A small multi-label image tagger, trained from scratch: activation relu.
Rows from block 3 of a small multi-label image tagger, named by matrix and row number. Rows with one number belong to one channel. Each number is 500 + 40 x the weight over its row's rms, rounded and kept within 0 to 999. All counts start at 0. Numbers have three digits each.
Before each channel's rows are labels from the 100 images, of 14976, where the channel reaches its highest value: "responds to" is what is common among them. Only what is clearly more common there than usual is listed. The data: photos of plants, animals and fungi (iNaturalist). In brackets: how many of the 100.
# convs0: first 3x3 conv (model.blocks.3.convs.0.weight, 320x320x3x3, each kernel summed), inputs 0-79
# convs1: second 3x3 conv (model.blocks.3.convs.1.weight, 320x320x3x3, transposed, each kernel summed), outputs 0-79

responds to: order Lepidoptera (37)
convs0.310:556531528608498454499492512492469522496545438495554461516452504425526497498581496459502502560506457507435482552541524500533533565509447523498492573481494489445533517502548540509561494452426482453498554502505513502495516521492648523481502482
convs1.310:492533463485513461549463483488541487497510448441518520435537466559511515491503468470453470507486647424506470471512448485516571501596520584447449525546497470461441497472473514473502533492503496541472552481457492492448584539490505491443458526

responds to: order Coleoptera (29); family: Coccinellidae (26)
convs0.236:481474488499504471508527508462533503537479562505483454481447522464458524485521540572528570466506435533477551472423512546463511442588547574509498489470466492577439497499471492541540551518515518596567484526526556587506438483495490499498573493
convs1.236:510443456515515499497592528518482461470455508538401481531518474498457476495526551477504532441523489572469501548517463447490597484485581515414492518566521481519485518522496446531497505459501480490574467529523507599573450496581454504509463478

responds to: class Insecta (65); phylum Arthropoda (65); order Lepidoptera (35)
convs0.41:502488514492484451593515529540482503532556493474451510438558482464495513619538482551499478476500556493501512491534521507439600575466556516495485510460463554520530493456489505485474516430494446484470477499494522447465452467502441494505431516
convs1.41:464464461567451472467523498511487467486457529527536486427473529503563482544552458502459508480479565488458575556565521468514515473453516551500558493554524430462473409464552527532475557470483501405465509445467497486581503540522558554466544567

responds to: order Coleoptera (27)
convs0.24:436506533463497487490521499509496470560505550433454484399516584469473459548536515575435508500469502516510507456525459534515514461468489536533531503457455497479446514503441441449511491476442478499585489496424456524545536509437447458532547511
convs1.24:487482478481484469485523501477414490551434466495506459448533516514467505535495462517420515521525487475493554469499495459515561518443410511483525499539476507429486605535523427458569561484439496516498484450478483616583467485526507481581520456

responds to: class Aves (84)
convs0.48:434542520539408495539543535489459427456472477473531490434429462512487512608524552497560504410574493498497477468481474575512452505462528549541493426501497532470543421477454482433494505506563540464488408504467510523427582518502535483451400477
convs1.48:529488485472561524502515510500469465562543529537486475535500522509488431540555461492510415464509557493502400504502491499443475515434528554531464461493449497505539435492488518502527512448474456549537501532476493552432563484502547520491514465

responds to: class Aves (92); phylum Chordata (92); order Passeriformes (84)
convs0.77:533529494549478512435468408514441480448568506498459491472523529543557482500529472490556427481514569505468571540511516497481550494526443413480456464465502438449528482471492487508480446465571550507508550454460489483544505537464529467547466531
convs1.77:591521505475471557499433480505518597469486529582541452507529472463489495461558409544497506520493518555458547554502564507501499559483438406510514491507511529474523490508559497616524505494491523526467533500407556466483540486526471480509552495

responds to: order Lepidoptera (32)
convs0.46:484527476516494458468491450543454470664492477546576506476546555499468485472591440525519514480562493528535498514496480403595573497542482529536415510508464509448536475423498445432504500477457507524549447550453527496495475510505502535449436483
convs1.46:497561496555471505495448473645548509531560398447488523480472515508482474491572476453454531507493525580452535472512464445596441513518513543538434573537546492448436506442493490514497539504427504503495510476444534480497521402489418570493543460

responds to: phylum Chordata (95); class Aves (94)
convs0.118:501484559503527464468529560408524536570484555521527440504455484457510481478559437465476470512512515411555538595512450537464518513499582498475524502464514513531442454467535569513455556503533490478525515492505467528523514537510526479455538484
convs1.118:444525535535486514477535491433512471527518473558541501467490432557501511560558485541498494468561494463488534589520519476588542504414461559535508453490455503454513479531496569511463564479492529528483458465535463492449497523489449429505493523

responds to: phylum Tracheophyta (31); kingdom Plantae (31); class Magnoliopsida (29)
convs0.115:518530574525493518460544443536477518530503501426500534506514428463481472492471473579505499548516487486447464495496491512429490504496515533523535449496470469464536469480587533512492458473470504558547471495488521468526505452522488504516421464
convs1.115:462482505469488528457509561586489515466506450464513533528515469527568487457458503527498506451494474510488563491496455430477473530449564490500524473523502433505525499480542595544480513492446513520508496503473434476450495450458492508484587565

responds to: class Insecta (64); phylum Arthropoda (64); order Coleoptera (35); family: Coccinellidae (26)
convs0.317:508542403515457541476478483474476512480499519545442472455536555520443488470486514516445437536530454490516482555519522517447512490544577452547511577436492525465533457497413486445540534557544494497525525554509486516557491562486543474483528480
convs1.317:538408416484512488477487499464501544495480501487427457461489499546464483419488440504509485415451499468508497536499472532529569521532520491484500508513479451451489475467495482420478553506500465497504436498442495475543526560473464576475476469

responds to: class Insecta (75); phylum Arthropoda (75); order Lepidoptera (36)
convs0.83:518507485515514504469535474503406482532470534519506563472457437485442499492483493539497534556503499466474601435434483449509447515473596495486489452518546576496416487528443476410483459478498549484414484589484510516512512531482463498545517417
convs1.83:477453516474545519482572546473489502521542514467450482529579486474551480476507515535523552501484507477414573495481480530504481488516509451515505507510466491468450556493451454516520482430504463480486434541466465480458441528468498447565509515

responds to: class Aves (88); order Passeriformes (74)
convs0.55:513395448497528437460489429462429630451411442537469460559455519472434466455490477424492494510438503473484465517516494423503497469468542498472467492428462510478522535449527519526455478511514488483510526457456476538512556536472495462483502465
convs1.55:486501509496460438460513481487451530528458499476516552522471432498537534440506523536507541452468496518442532507487514536490473503460502451570434525529517501550599619493497437429544493597468415564518538526511482547492448468506482502553571513

responds to: order Passeriformes (57)
convs0.291:486434499546421524504606473465453493456486476510526518433550530476502522550524547560532452525540472468453510555414471492429495483470541472531494534469523529512509436536478469506522522507512501531491484407489514491451482504482489481512542479
convs1.291:574526455513501516476526484480518506487543447488450477504553487521425461475522524442565540609517573556518553468573475552454532509538482480510483479491557475484428503458513503486499452484503588504473488487538553601459518502431478524534564442

responds to: phylum Arthropoda (76); class Insecta (75); order Lepidoptera (32)
convs0.14:585484478414481513418444567506467448557496526457463491485440486511449501577491513511543506429460586563534472504507510403492475457431549501459437462463478488463485475486464440448509478542543567482490512494426465453502527485485506489472550515
convs1.14:526528470479513468482464484488459494520509497478472519529434509490540474537514472453489525420432601533612501519511525469485475432522533510547442482511386513494460449520494504531519499457581555511499522477564500474499539513453461480546554535

responds to: order Coleoptera (42); family: Coccinellidae (34)
convs0.35:483450532504496487455507395470529512469533519556515469508502549430505527582491499551517554537501536450485490498461472551438556545454452511503535456435503484468514530498514433498544462475522510517521576458490544487552524467444536519518461511
convs1.35:514449483506553507545487468508495466466475568433520491475463443496499575514545438482514616435474531531475472478526551448526536474552434417472544493524483472441559488520549424534489469505494523494527510489477523448534520486556516507578470506

responds to: order Coleoptera (25)
convs0.299:530549532541473533604512509564489509461488451484440471468528436495487464578478486492459449534483468486432496495510549452521485457565466490528563582549402490554571487449457488468457508472482440528480495464478496494584503536497538501533526506
convs1.299:483507554473561604615484525554523515535537489507457495488488492531465533480499462458529540515418560440545586417465544534536457457484538545538497493544433485459556505520554497572474495526516462494473442485409498480513482417433489486519445433

responds to: class Aves (89); order Passeriformes (53); order Charadriiformes (29)
convs0.79:421520536519493467461515456497425466509462481442515504490430474471468525563533535512491568560527522450501469521491475446556445537507515452520491456494427515446407481445495497529602498548567554531521422508585457479496529515556528514410484477
convs1.79:520551502489487547452524465505458535475452467521502561497459515501470501514500534508509622412535486521475509450453508461480508521508495437481495471469463521500489447471489491575573547453461515574464526508610421520472599554463471447459568441

responds to: phylum Arthropoda (69); class Insecta (66)
convs0.196:525583465512468565540540501485481522519494530559514468560570517486543542454436462536509512534498497563494538547468426469501482529486468452488492598525511458491495454555493483512513473479460533506470473567483468468470456438561536494488499439
convs1.196:491572493456481439459439459526479400464522483588534467617563502499546522458412486438540486494489522580544538541509497519509471539470473517525510579459557494459485456446450468506522495458454517457463454513515475467539477425546528533523504482

responds to: class Aves (88); order Passeriformes (57)
convs0.226:477506504541534524505553465481475512510471512511526465499543501536494514516461501438417438550476499467535521479473492497465541493497554547487485495523489441543533552503415528536532465481493503592475463540463501616463504486436490513513527483
convs1.226:482465568547516524591494445487560496505501524389477504553445444549529442452514499416469469465539448473457487562490454510490431480531591522470486547491494507507438509500531454447497469419494411610483503503458510521515528470542513658465510489

responds to: class Insecta (64); phylum Arthropoda (64); order Coleoptera (28)
convs0.76:402545587513540519439508399451515553487468579534419426513443486442471427496487508494504551508434533472564554494480408451477449459502455446489471491510449461467503471452485471481501490428503632523519528539469509527482490502478488470479524489
convs1.76:559527494474503477465478441499543470537484652479456499534513525486584505536533504501467522525490441510527517534513443475475521577513450428530455519473505530503548463523515459478490500492477575463524408478422503456520498450534501531511453483

responds to: order Charadriiformes (41); family: Scolopacidae (27)
convs0.301:431496469488474428577538502513539477546446493453460500488522431459584581493530584518461516434519584468500515519458524528489495474523508539525476475533564498561470473403524516514485458536480508474427543517496483490539528509536566543570478495
convs1.301:498471496416489550521464445504458544456518506476490474515451523528571535451529473591544510499467481545472508542417457495505516508485530470507434530565465552593488464457525528485493493493497504473480439522494474546485488487483523511507444507

responds to: order Coleoptera (33); family: Coccinellidae (30)
convs0.169:424506454542444488546609492495504490511516451535480519557553527584529507500516532470522475502455513499480468496540489516572477405477570518484497582508489520410502537474508522604551499531471495504521541509453427462454411534567498497582486548
convs1.169:457522431471548546496485514441479438517501501589455523511498514556447511445517518558486525516498463496486465459477515503537474532436449503532511540453492528499524460455476497483622564492510450470454554476538478534553470435485445521501538473

responds to: phylum Chordata (93); class Aves (89)
convs0.145:512558476564473497528488452448474421514524480534391472515564550492499471497569500488496474437494478445533518478501566517438492464444508535506526429527429476505515505420488501509489548539588489535507499452491542552525492465404528549481512539
convs1.145:511438488496560466509612445492543429546555447512499459456498446465508476500484410488502550481573514450522519506451523508507541440439529460489444486508418534447473482528552436486502513459502464452505530476510478475461549466482431539517535507

responds to: phylum Tracheophyta (27); kingdom Plantae (27)
convs0.139:575517513430437522445545510558420503523512514503494481423458581424424537514466425426481508444591526462519441633486465538458535534553469491490505470492573457533522532510508562468480490538488568513522505551504485471516465550494455448519496477
convs1.139:520484518465525504465491499501479506542514505501504507559452523509507481448573486491534462497551522499529419610570503437492595549471492478460535510559580479453570513503562528497477467505496491428482505499442558485537566604528506463447482508

responds to: class Insecta (71); phylum Arthropoda (71); order Lepidoptera (52); family: Nymphalidae (32)
convs0.235:498494469539475560422442564549445477566432479494581442524508535457513445503507511494482475520522474518452476546465549513538465501470454609560531412427481495530546439533511493542463445467502446502449484526422525498468532523535534587471497522
convs1.235:535524425494469461441503494589444546524534507559545550474540506584487477440476453514517529490458471499556511482499490497603491486459508479489485494550399529520623500498554454510557451505571469488414511534460467501439496550469546503443518469

responds to: kingdom Plantae (40); phylum Tracheophyta (40); class Magnoliopsida (31)
convs0.125:510544515475493415430528524491450538493429564506486506426489423484572549504569480523552517528544483509507513470491434497467448550489468468505571460467460645522421473460536528542523547536492570485472518500427501529474467558494518532525531376
convs1.125:457513453477464524482511530495484471502492492518550516484516522461535564472513424446512451502479450506460580569476574524469468564486536538532555488384484524524501522481459564509547429482454490504530511487521461477513480480520518523457523548

responds to: order Passeriformes (57)
convs0.92:475485509507512530479554509452458624463464454534488520503493480390423483497565498562464488535493476463519486509518539382489490506472548493431498545521506460541522548480461549479440542514479460493525574551572481549502474522492522409519511480
convs1.92:535539423463513511544560477483485546479459481498444537530509516439511480548495537571583493501568495494481481471450472482498523584484417513423496571554535529501477560514481496489505544504494574497509512555506495619464482592548548545518494397

responds to: order Anseriformes (29); family: Anatidae (29)
convs0.307:525492583498463474555464551592451467580440507559498524469523508502576464465556436554551540478511495513490527521399520507420517476497487506493439435529490477414481512416523548505462422523452564459511538524494492545526538520433466574501438459
convs1.307:481502502486452477483484449477443467571483530504563508462437455503552499554438473483564515492467524478536529449416479507470504472482505412426506434491407491370506507565574571514452529537510585529457473486428520589556481463483493486471430497

responds to: kingdom Plantae (25); phylum Tracheophyta (25)
convs0.311:497463494490453431455533529449466495508488440472468448504518532486480541459564462478501492510516594559499518529518443509474527592557474439485487490535527400431469488485440444492500520476561561546516473480471464501432447511505529479562467606
convs1.311:502496411458497484483510556502503504468494470489463444498454492473504462497480467486423490555521496507580514504466497495491527530484458461461498521468544515521528479494490455475509495485493551505434466495561589496449495525481487527508525435

responds to: class Insecta (68); phylum Arthropoda (68); order Lepidoptera (31)
convs0.155:505440571494527487485488537462424511534461498495552488434480467533491463546536550553510441510522525555532582504496502465548442528493508472435546469475559539450480429512497510475524481500429574489513497483550426534512521484519509538511493509
convs1.155:505475455536462463465470502463465556577477515546516480524489493567494485529526488561473518470444472515540526471552490500525539569516479423415565536505546535481481482558511542511579425497493490441469463506526438502567513563569536467486647499

responds to: class Insecta (62); phylum Arthropoda (62)
convs0.203:505479459459543561549480559475555528497496457543536465424527539540458492504481472468459402483523462484438430545485560453549473445529486565519565545512532512469514522563466477525488447528481508436576519496494502482563466480487525487539436545
convs1.203:504459509450577451543484453423536504513488503489458489465433499517462447480465462498617548489463466499426419449484481499463480453501525476433543568462477424511463470467518502455487526526458564497500517486452466470535503511527510403528482448

responds to: order Lepidoptera (31)
convs0.140:534479462628459525524516526518526479489523554507457449504448462588535491505515434502497403475467466508473589471481441565479530518524567534600471494555519529549483460533426476572528528449429513541475542565547502484497469531468482518515489455
convs1.140:508469546473593521528525573551466432453529547469542490483505473544519529502483451480549439483477620492455469457452460504431458420500543545535495409469496476515440472541472526493504511478539526507516477542514469525484488526466476590508489528

responds to: class Aves (92); phylum Chordata (92); order Passeriformes (74)
convs0.8:531566523516561512458531510569452470450518498528477512551466480519488502452441489502416515477522569438499563473543435526454494550494458454505488490516475474430437495449535466477487446494441501566478505480441467528450511501531601552535461512
convs1.8:470539558458511471519516562507479451518482511463557459488411423514518455525488435461501529409478490476560506514473430514481403437455473541538497497475430608563540511464526477485563477494455502473490437443525454459449503422546541545482502509

responds to: order Lepidoptera (36)
convs0.90:562510479495518461452501470525388469492417497551526517501464486506563481515567487486545540496532508465530522545475504579461452521492455487478428492458448475482545511545513507437486503481508509518482502475542450478454468536538574532512407553
convs1.90:486532492515503473502555419501538461445481498496510585468515538453479456492538428611492468532522571526456519519500524517472511465492446507504480573536468516459506505527544529467498459472539473491494536500491524542494591607487542544513539476

responds to: order Passeriformes (60)
convs0.69:491466514467472524515506503446601456482469512503489400493518459387567493473504561443525417533452527506511504515468619565488606432449505489482489561496532531492439473547455504515538554494465515494475575541480481459509489515487467506575548562
convs1.69:500474539503488475517464473484564492491515475510519468473470463552510508560506578478455453514468505537429464456497562517474451515510486535498522453469481535474550466476487494581485460496538566539525462460469461472514523542437453483507484530

responds to: phylum Arthropoda (64); class Insecta (62)
convs0.2:575461512492522592462506479445481528468583532502462541497533446400481518491414430499495486500504436520575462582502478552456482534471493567469475454488400558524525491532552465485466572522493533423519500520456514443513448510460546560527421486
convs1.2:511531483412492490448521411520563484454532502583528553544460448535562541552428511515527504538533502462634490521535471492440493411450435586523477492554491544521494510502478532458484532466462511496558479512473463452522515565494470474485408436

responds to: order Lepidoptera (34); class Magnoliopsida (31); phylum Tracheophyta (31); kingdom Plantae (31)
convs0.225:422597489528543529527494465431520480494534448472513517548521456467460587454533589449541468483508533458576504456517519476486503524477446484510512573446511516504549549563479457528520478508479447454437548494548475547490528448456426505487515506
convs1.225:537490463437468508504490481527524509476461471468509477523469421524468460542476539466539441476443502432552545457448461442576495549486515546535505483456480453490556498556511482539558494533529427477470557480489507630484525483460484442473558564

responds to: order Lepidoptera (38)
convs0.12:497389509450493453524509422457444473530500579551532460527440538535582435483428494507516452527508564523529507440459490529523511515495446448580428487512451507460470493501529524481567503494546460522545492505508490465400453475471445483486528543
convs1.12:554580532514470461432469467477450495547500514437483553542517563541483536495474476528518468510535515463516491477558444482474562531462496453504480492443599544467463530592402565477538597558511533542524461474520503430510490476497502472501489485

responds to: class Insecta (65); phylum Arthropoda (65)
convs0.171:485520492509492467426519470407484558522604500494488472461528468463488446552494412543604437496508493498476515432543513491496523523435489481482551444534510537524496505540526548515456482555533449464483515577495483501427520452495561589577539493
convs1.171:471531450491481538477562470452441510479524491488522474480442452490472435508497554499531477529434490446451513521499584487555430493428492497487526495520525555530460465564404516566500509513542519541459465529490485507455509461404450556511621515

responds to: order Coleoptera (41); family: Coccinellidae (34)
convs0.117:480483405556499511540520456457500448458481475479471555525565517428480453560476466557551534490451512525506460553465501506422516483511451495535482488457493433442587427531544440505405429504570575514476433476545433503443523497466533465493494548
convs1.117:494467411518529542526487480488479466503472514543507498566549540541402482542523513508491513511509478525502528552478432514568538474520441535510467471522458511560458487485602446519523482473524533473562493451444521549456514522488472519548498472