Weights of a small multi-label image tagger: 48-pixel images.
Rows from block 3 of a small multi-label image tagger, named by matrix and row number. Rows with one number belong to one channel. Each number is 50 + 12 x the weight over its row's rms, rounded and kept within 0 to 99. All counts start at 0.
After each channel's rows are labels from the 100 images, of 14976, where the channel reaches its highest value: "strongest on" is what is common among them. Only what is clearly more common there than usual is listed. The data: photos of plants, animals and fungi (iNaturalist).
# convs0: first 3x3 conv (model.blocks.3.convs.0.weight, 320x320x3x3, each kernel summed), inputs 80-159
# convs1: second 3x3 conv (model.blocks.3.convs.1.weight, 320x320x3x3, transposed, each kernel summed), outputs 80-159

convs0.36:29 58 32 83 55 67 48 33 53 50 52 35 44 55 35 27 50 50 30 37 45 79 32 63 75 24 60 43 42 58 62 66 50 98 44 59 44 51 34 56 47 43 38 36 50 49 65 49 69 50 49 57 55 56 52 46 57 78 32 54 41 57 55 56 51 64 44 33 63 47 49 40 49 49 67 41 52 36 45 50
convs1.36:50 43 35 32 53 59 75 29 38 58 31 57 75 42 39 58 63 57 51 59 49 69 62 57 32 51 47 51 56 44 50 70 30 87 62 39 56 66 44 66 74 25 52 57 38 37 67 31 60 53 40 42 53 60 50 44 58 41 48 30 52 45 61 59 47 49 39 49 33 71 47 43 30 49 53 43 60 46 48 48
strongest on: class Insecta; phylum Arthropoda; order Coleoptera; family: Coccinellidae

convs0.235:64 55 42 80 44 70 45 37 59 41 43 23 34 55 40 63 51 39 62 44 63 44 50 48 41 45 66 57 63 60 27 42 56 58 62 41 56 54 37 46 46 69 58 48 53 42 76 76 59 55 52 24 40 41 35 39 40 48 39 59 33 48 41 43 53 62 51 48 54 64 32 62 35 41 56 36 52 41 51 25
convs1.235:60 76 38 59 38 60 58 42 58 59 41 40 45 56 50 46 54 67 53 44 53 64 42 56 49 47 53 61 64 55 66 41 54 58 61 40 43 62 46 56 44 37 56 35 60 55 90 61 39 31 40 52 50 49 41 29 53 59 38 42 50 75 30 27 39 63 49 66 37 59 55 42 41 71 26 65 42 57 62 49
strongest on: class Insecta; phylum Arthropoda; order Lepidoptera; family: Nymphalidae

convs0.76:36 36 35 33 50 51 46 57 52 26 38 52 51 54 63 53 33 41 40 48 41 35 67 48 68 53 50 64 43 23 36 33 50 46 45 34 29 58 59 32 61 50 49 47 47 26 58 52 59 47 85 38 57 58 59 44 45 45 56 52 43 47 41 53 45 45 62 62 41 54 52 52 48 46 46 35 64 65 59 55
convs1.76:37 61 48 50 46 47 75 39 49 41 48 38 71 65 41 52 35 61 50 65 30 59 53 64 52 60 50 42 64 45 66 30 56 66 42 48 48 55 57 62 62 63 55 49 44 65 32 73 50 49 42 62 35 54 69 34 35 37 57 43 36 54 53 53 61 34 52 71 43 41 42 75 68 43 76 41 50 68 35 68
strongest on: class Insecta; phylum Arthropoda; order Coleoptera

convs0.215:47 48 40 46 42 46 38 52 38 52 55 40 47 60 58 42 56 52 51 41 59 39 49 48 65 62 51 59 53 46 55 47 39 81 45 33 58 95 41 75 41 60 56 50 61 61 46 58 22 52 50 38 66 49 29 41 44 34 53 50 40 45 28 36 43 47 57 59 80 37 46 65 55 41 50 42 49 55 43 39
convs1.215:42 38 37 49 46 54 49 41 43 73 37 55 66 60 72 70 57 52 51 63 57 51 37 60 50 56 40 61 56 49 44 30 79 52 45 47 69 63 33 62 62 56 60 55 64 85 71 66 52 38 75 89 49 57 44 68 50 48 62 62 56 48 55 43 56 48 39 45 55 55 58 29 38 56 61 62 48 65 54 34
strongest on: phylum Arthropoda; class Insecta; order Coleoptera

convs0.248:62 54 64 51 47 55 48 66 32 40 51 48 50 52 44 53 40 59 65 63 60 53 59 45 39 75 49 41 36 52 44 44 59 49 65 53 46 58 63 42 42 66 52 30 47 64 48 48 51 83 68 60 38 50 54 50 46 49 38 49 49 63 72 49 64 24 47 44 42 71 37 63 44 45 61 41 35 61 58 43
convs1.248:39 33 57 59 54 36 45 39 58 40 65 46 58 49 38 47 22 58 41 50 55 61 36 47 46 62 53 55 46 56 30 48 63 49 52 59 66 59 34 48 64 78 57 65 44 57 47 18 56 50 49 38 34 62 56 30 40 51 42 49 57 57 76 44 49 61 29 51 31 54 42 73 34 47 52 60 42 60 51 40
strongest on: class Aves

convs0.225:36 43 45 40 28 34 44 31 47 34 44 36 63 46 47 47 50 46 49 39 31 42 37 41 49 55 52 40 34 55 61 55 35 39 58 62 42 47 40 66 54 39 82 45 42 78 54 64 37 64 52 48 42 30 90 29 35 48 72 67 26 48 48 49 40 42 33 57 61 45 58 53 48 55 53 56 43 46 29 49
convs1.225:43 21 42 42 56 40 59 38 37 65 62 41 66 51 51 40 50 57 41 35 61 50 55 54 56 35 72 50 27 31 48 38 36 56 56 20 46 40 29 45 46 51 70 58 71 50 65 32 54 39 41 40 58 44 90 56 51 65 56 54 48 51 56 69 49 42 57 70 74 47 49 60 42 39 44 44 46 57 44 28
strongest on: order Lepidoptera; class Magnoliopsida; phylum Tracheophyta; kingdom Plantae

convs0.212:39 40 61 39 71 53 60 59 49 69 37 39 40 25 47 41 52 48 67 46 29 32 57 50 16 74 57 63 65 53 58 54 34 35 61 37 23 46 53 47 67 36 64 47 65 63 32 24 52 52 40 58 43 63 47 56 36 56 45 48 50 54 63 59 48 43 20 50 29 70 59 47 44 42 45 51 40 51 73 33
convs1.212:48 40 58 68 58 55 60 41 52 45 60 60 40 31 45 25 44 53 46 64 49 45 54 68 62 54 68 21 44 58 51 49 46 36 46 21 38 36 66 54 85 54 42 49 59 65 51 55 51 34 41 50 54 54 41 39 43 55 51 35 43 68 61 32 46 31 46 63 54 48 46 48 57 36 58 49 59 47 38 47
strongest on: phylum Arthropoda; class Insecta; order Lepidoptera

convs0.196:57 75 49 45 48 57 52 54 35 62 56 63 32 58 47 46 38 51 39 44 44 44 47 44 34 70 23 56 49 42 43 56 53 63 37 60 51 53 33 58 54 65 49 52 47 50 56 69 54 47 48 53 53 58 37 41 40 69 74 39 43 41 53 38 43 65 35 29 56 55 49 52 60 76 33 37 59 35 70 65
convs1.196:34 31 45 40 61 44 33 55 36 68 56 55 45 54 33 45 43 66 41 77 39 59 55 57 38 56 39 37 51 63 27 42 46 62 33 62 50 50 61 51 52 45 45 34 45 38 51 30 42 51 62 60 62 63 44 42 48 55 99 53 44 41 54 74 45 48 39 52 71 35 69 35 37 53 54 40 61 39 58 57
strongest on: phylum Arthropoda; class Insecta

convs0.260:27 40 62 54 53 40 43 29 43 39 46 52 45 57 43 49 51 63 59 50 45 52 57 24 37 36 49 41 43 56 55 30 49 40 68 63 62 53 42 45 48 48 31 43 65 99 39 46 50 54 63 54 50 56 74 61 55 63 58 50 54 12 56 63 59 61 39 58 50 21 32 32 38 53 49 37 40 28 55 65
convs1.260:49 49 56 50 51 47 56 55 39 47 42 46 56 54 40 28 33 64 42 54 52 51 52 43 49 71 55 54 61 42 47 52 46 52 33 57 46 45 36 51 51 58 45 58 46 71 28 69 59 49 64 44 53 40 53 70 48 34 53 37 64 45 87 43 43 33 41 59 34 34 34 51 45 43 44 52 47 51 43 25
strongest on: order Lepidoptera

convs0.12:61 62 39 66 38 50 30 64 42 45 59 35 50 49 57 63 59 40 41 35 44 57 48 26 79 51 39 53 48 38 58 53 60 48 58 62 58 64 67 52 82 55 24 63 62 59 56 42 46 30 40 16 70 57 53 55 54 50 63 60 46 57 53 38 65 37 40 59 39 54 41 40 50 63 36 34 49 35 45 51
convs1.12:54 37 42 70 61 49 49 45 75 46 55 53 46 36 74 52 44 39 48 45 80 35 53 51 40 61 48 63 48 58 56 56 47 34 51 54 51 45 34 44 33 43 48 49 22 49 64 46 50 59 64 56 58 60 54 57 61 52 52 48 54 53 47 42 64 35 74 43 25 57 47 45 51 59 52 61 44 75 25 42
strongest on: order Lepidoptera

convs0.81:50 50 37 37 40 56 24 43 54 52 29 36 38 31 38 49 63 50 41 84 60 45 66 46 60 44 62 55 40 44 42 57 63 65 49 45 36 58 59 73 35 33 53 70 71 48 33 33 49 80 38 59 36 53 44 42 53 69 45 27 75 41 51 64 68 43 55 30 76 58 31 66 29 43 48 50 33 41 62 57
convs1.81:45 51 39 54 44 56 86 56 34 56 56 27 45 55 57 49 44 52 49 58 54 59 38 38 45 33 63 71 52 68 16 69 71 50 42 32 56 60 62 30 44 46 67 47 59 41 48 31 44 41 37 63 58 38 52 54 56 70 44 47 47 36 71 47 51 57 42 52 51 27 49 36 42 36 54 40 61 50 65 50
strongest on: class Insecta; phylum Arthropoda; order Lepidoptera

convs0.210:52 53 62 44 37 47 22 46 57 54 58 55 43 51 46 57 37 39 63 58 50 64 47 48 43 43 46 55 48 54 50 50 57 39 38 57 49 49 39 48 37 40 32 54 57 47 65 44 65 39 35 47 36 67 45 39 53 30 39 51 66 35 61 47 64 46 43 58 51 35 56 41 66 26 50 65 24 52 76 40
convs1.210:53 24 28 61 58 44 54 61 59 65 45 55 63 56 63 25 32 45 52 39 43 30 65 49 59 50 40 54 49 27 49 28 37 29 49 50 44 50 53 52 61 41 46 31 54 44 75 32 61 50 30 39 65 55 49 30 63 44 50 32 51 61 47 64 61 56 50 53 51 46 30 66 61 30 54 46 76 45 52 47
strongest on: class Insecta; phylum Arthropoda; order Lepidoptera; family: Nymphalidae

convs0.43:53 57 27 50 36 33 34 59 37 42 56 48 50 42 54 42 49 47 41 51 51 61 68 37 58 41 66 57 52 50 59 51 33 52 45 68 61 57 56 58 51 47 51 70 52 65 46 61 64 69 59 57 70 39 48 38 60 51 41 53 37 30 51 60 48 43 33 38 64 59 36 46 70 79 62 41 50 28 56 58
convs1.43:66 33 42 23 49 54 53 75 48 26 81 57 55 58 55 39 52 38 47 41 53 53 51 59 44 70 32 47 39 51 61 58 40 37 51 54 46 76 56 45 50 58 44 87 57 63 62 60 46 69 51 52 50 46 54 34 41 44 45 46 57 49 60 60 48 57 44 34 62 41 59 43 77 62 57 43 45 48 61 50
strongest on: phylum Arthropoda; class Insecta

convs0.186:58 64 47 55 67 54 43 40 60 65 40 92 35 52 56 26 49 58 41 54 69 50 48 33 52 77 54 83 61 37 44 60 60 54 36 60 49 74 66 38 47 63 54 45 35 59 58 48 56 63 53 64 50 46 54 46 29 59 34 38 57 67 42 44 33 66 63 49 67 71 37 47 44 39 51 48 45 46 68 40
convs1.186:33 33 56 56 49 48 57 54 37 53 71 62 35 76 28 34 53 63 20 55 54 36 36 42 36 44 43 43 48 47 50 54 58 51 65 68 54 99 46 47 59 30 40 48 51 66 39 45 71 33 55 50 50 62 48 46 51 58 55 44 38 37 47 52 45 41 63 38 48 52 44 38 59 33 53 43 34 45 56 51
strongest on: phylum Arthropoda; class Insecta; order Lepidoptera

convs0.46:58 57 64 43 36 52 52 58 63 42 53 54 65 47 62 51 72 56 50 55 26 47 46 36 42 34 39 48 77 56 38 34 40 48 27 55 41 38 50 69 63 65 63 56 45 53 44 51 47 25 38 41 43 39 32 51 77 57 80 43 60 46 41 67 48 56 48 41 36 29 21 43 46 59 41 57 60 26 37 52
convs1.46:57 64 33 44 68 63 50 64 69 61 58 56 52 43 99 50 83 47 48 35 61 50 36 34 56 51 52 48 44 28 62 45 65 48 49 43 45 28 41 44 63 54 54 33 58 45 51 67 49 37 44 60 46 45 67 46 36 35 56 61 52 21 44 44 34 56 48 40 34 40 62 56 49 50 59 71 43 46 56 57
strongest on: order Lepidoptera

convs0.28:67 62 43 56 45 30 32 43 38 34 51 72 54 41 55 49 55 41 45 62 53 51 48 60 29 50 64 61 41 57 57 28 34 24 68 49 47 27 35 58 57 63 41 40 47 46 56 45 55 51 65 76 63 54 35 68 47 55 37 68 51 31 40 51 70 46 54 50 61 56 56 35 66 60 53 33 59 50 45 47
convs1.28:50 43 48 69 53 51 62 78 32 47 40 59 41 47 44 63 37 45 32 43 58 60 40 43 45 38 47 60 65 63 32 50 39 28 42 41 22 56 50 47 46 64 53 43 73 54 50 67 62 71 56 54 53 54 60 57 46 54 42 63 47 52 39 58 74 72 74 47 41 43 72 53 53 46 39 32 52 43 67 45
strongest on: phylum Arthropoda; class Insecta; order Lepidoptera; family: Nymphalidae

convs0.146:53 72 69 55 21 30 47 58 52 43 49 60 31 68 46 41 52 44 32 57 35 57 51 56 31 28 36 62 74 49 41 33 40 56 54 37 53 52 38 40 34 45 57 60 42 48 47 52 40 55 70 54 54 50 39 41 48 48 57 22 28 55 47 44 68 69 47 54 57 30 48 47 43 41 57 62 47 45 35 65
convs1.146:16 42 61 37 54 49 40 53 55 41 57 43 58 63 47 52 51 35 51 41 48 37 50 32 25 40 39 42 77 41 51 31 53 48 59 64 63 58 33 64 39 33 43 58 40 44 42 66 41 29 47 36 33 51 45 54 47 36 58 36 46 59 41 42 36 54 28 57 61 52 49 59 46 37 39 49 36 67 48 74
strongest on: order Lepidoptera

convs0.157:65 56 72 50 66 42 39 69 38 47 14 45 48 48 50 61 67 36 63 67 54 94 25 62 33 46 55 71 60 55 49 76 61 96 56 61 60 75 43 58 44 52 53 46 57 37 58 55 57 31 40 49 61 55 41 59 33 44 40 50 50 65 54 36 37 39 49 36 72 55 55 27 46 33 35 49 52 59 63 63
convs1.157:38 62 71 49 37 56 66 49 39 64 38 53 65 41 38 48 47 55 68 48 37 43 49 58 59 40 65 62 46 46 20 53 30 72 49 39 66 64 29 74 61 44 46 46 59 40 66 59 31 46 45 52 49 58 34 47 29 47 49 43 54 57 65 49 33 42 55 43 36 79 68 31 40 58 51 58 54 46 86 62
strongest on: class Insecta; phylum Arthropoda; order Coleoptera; family: Coccinellidae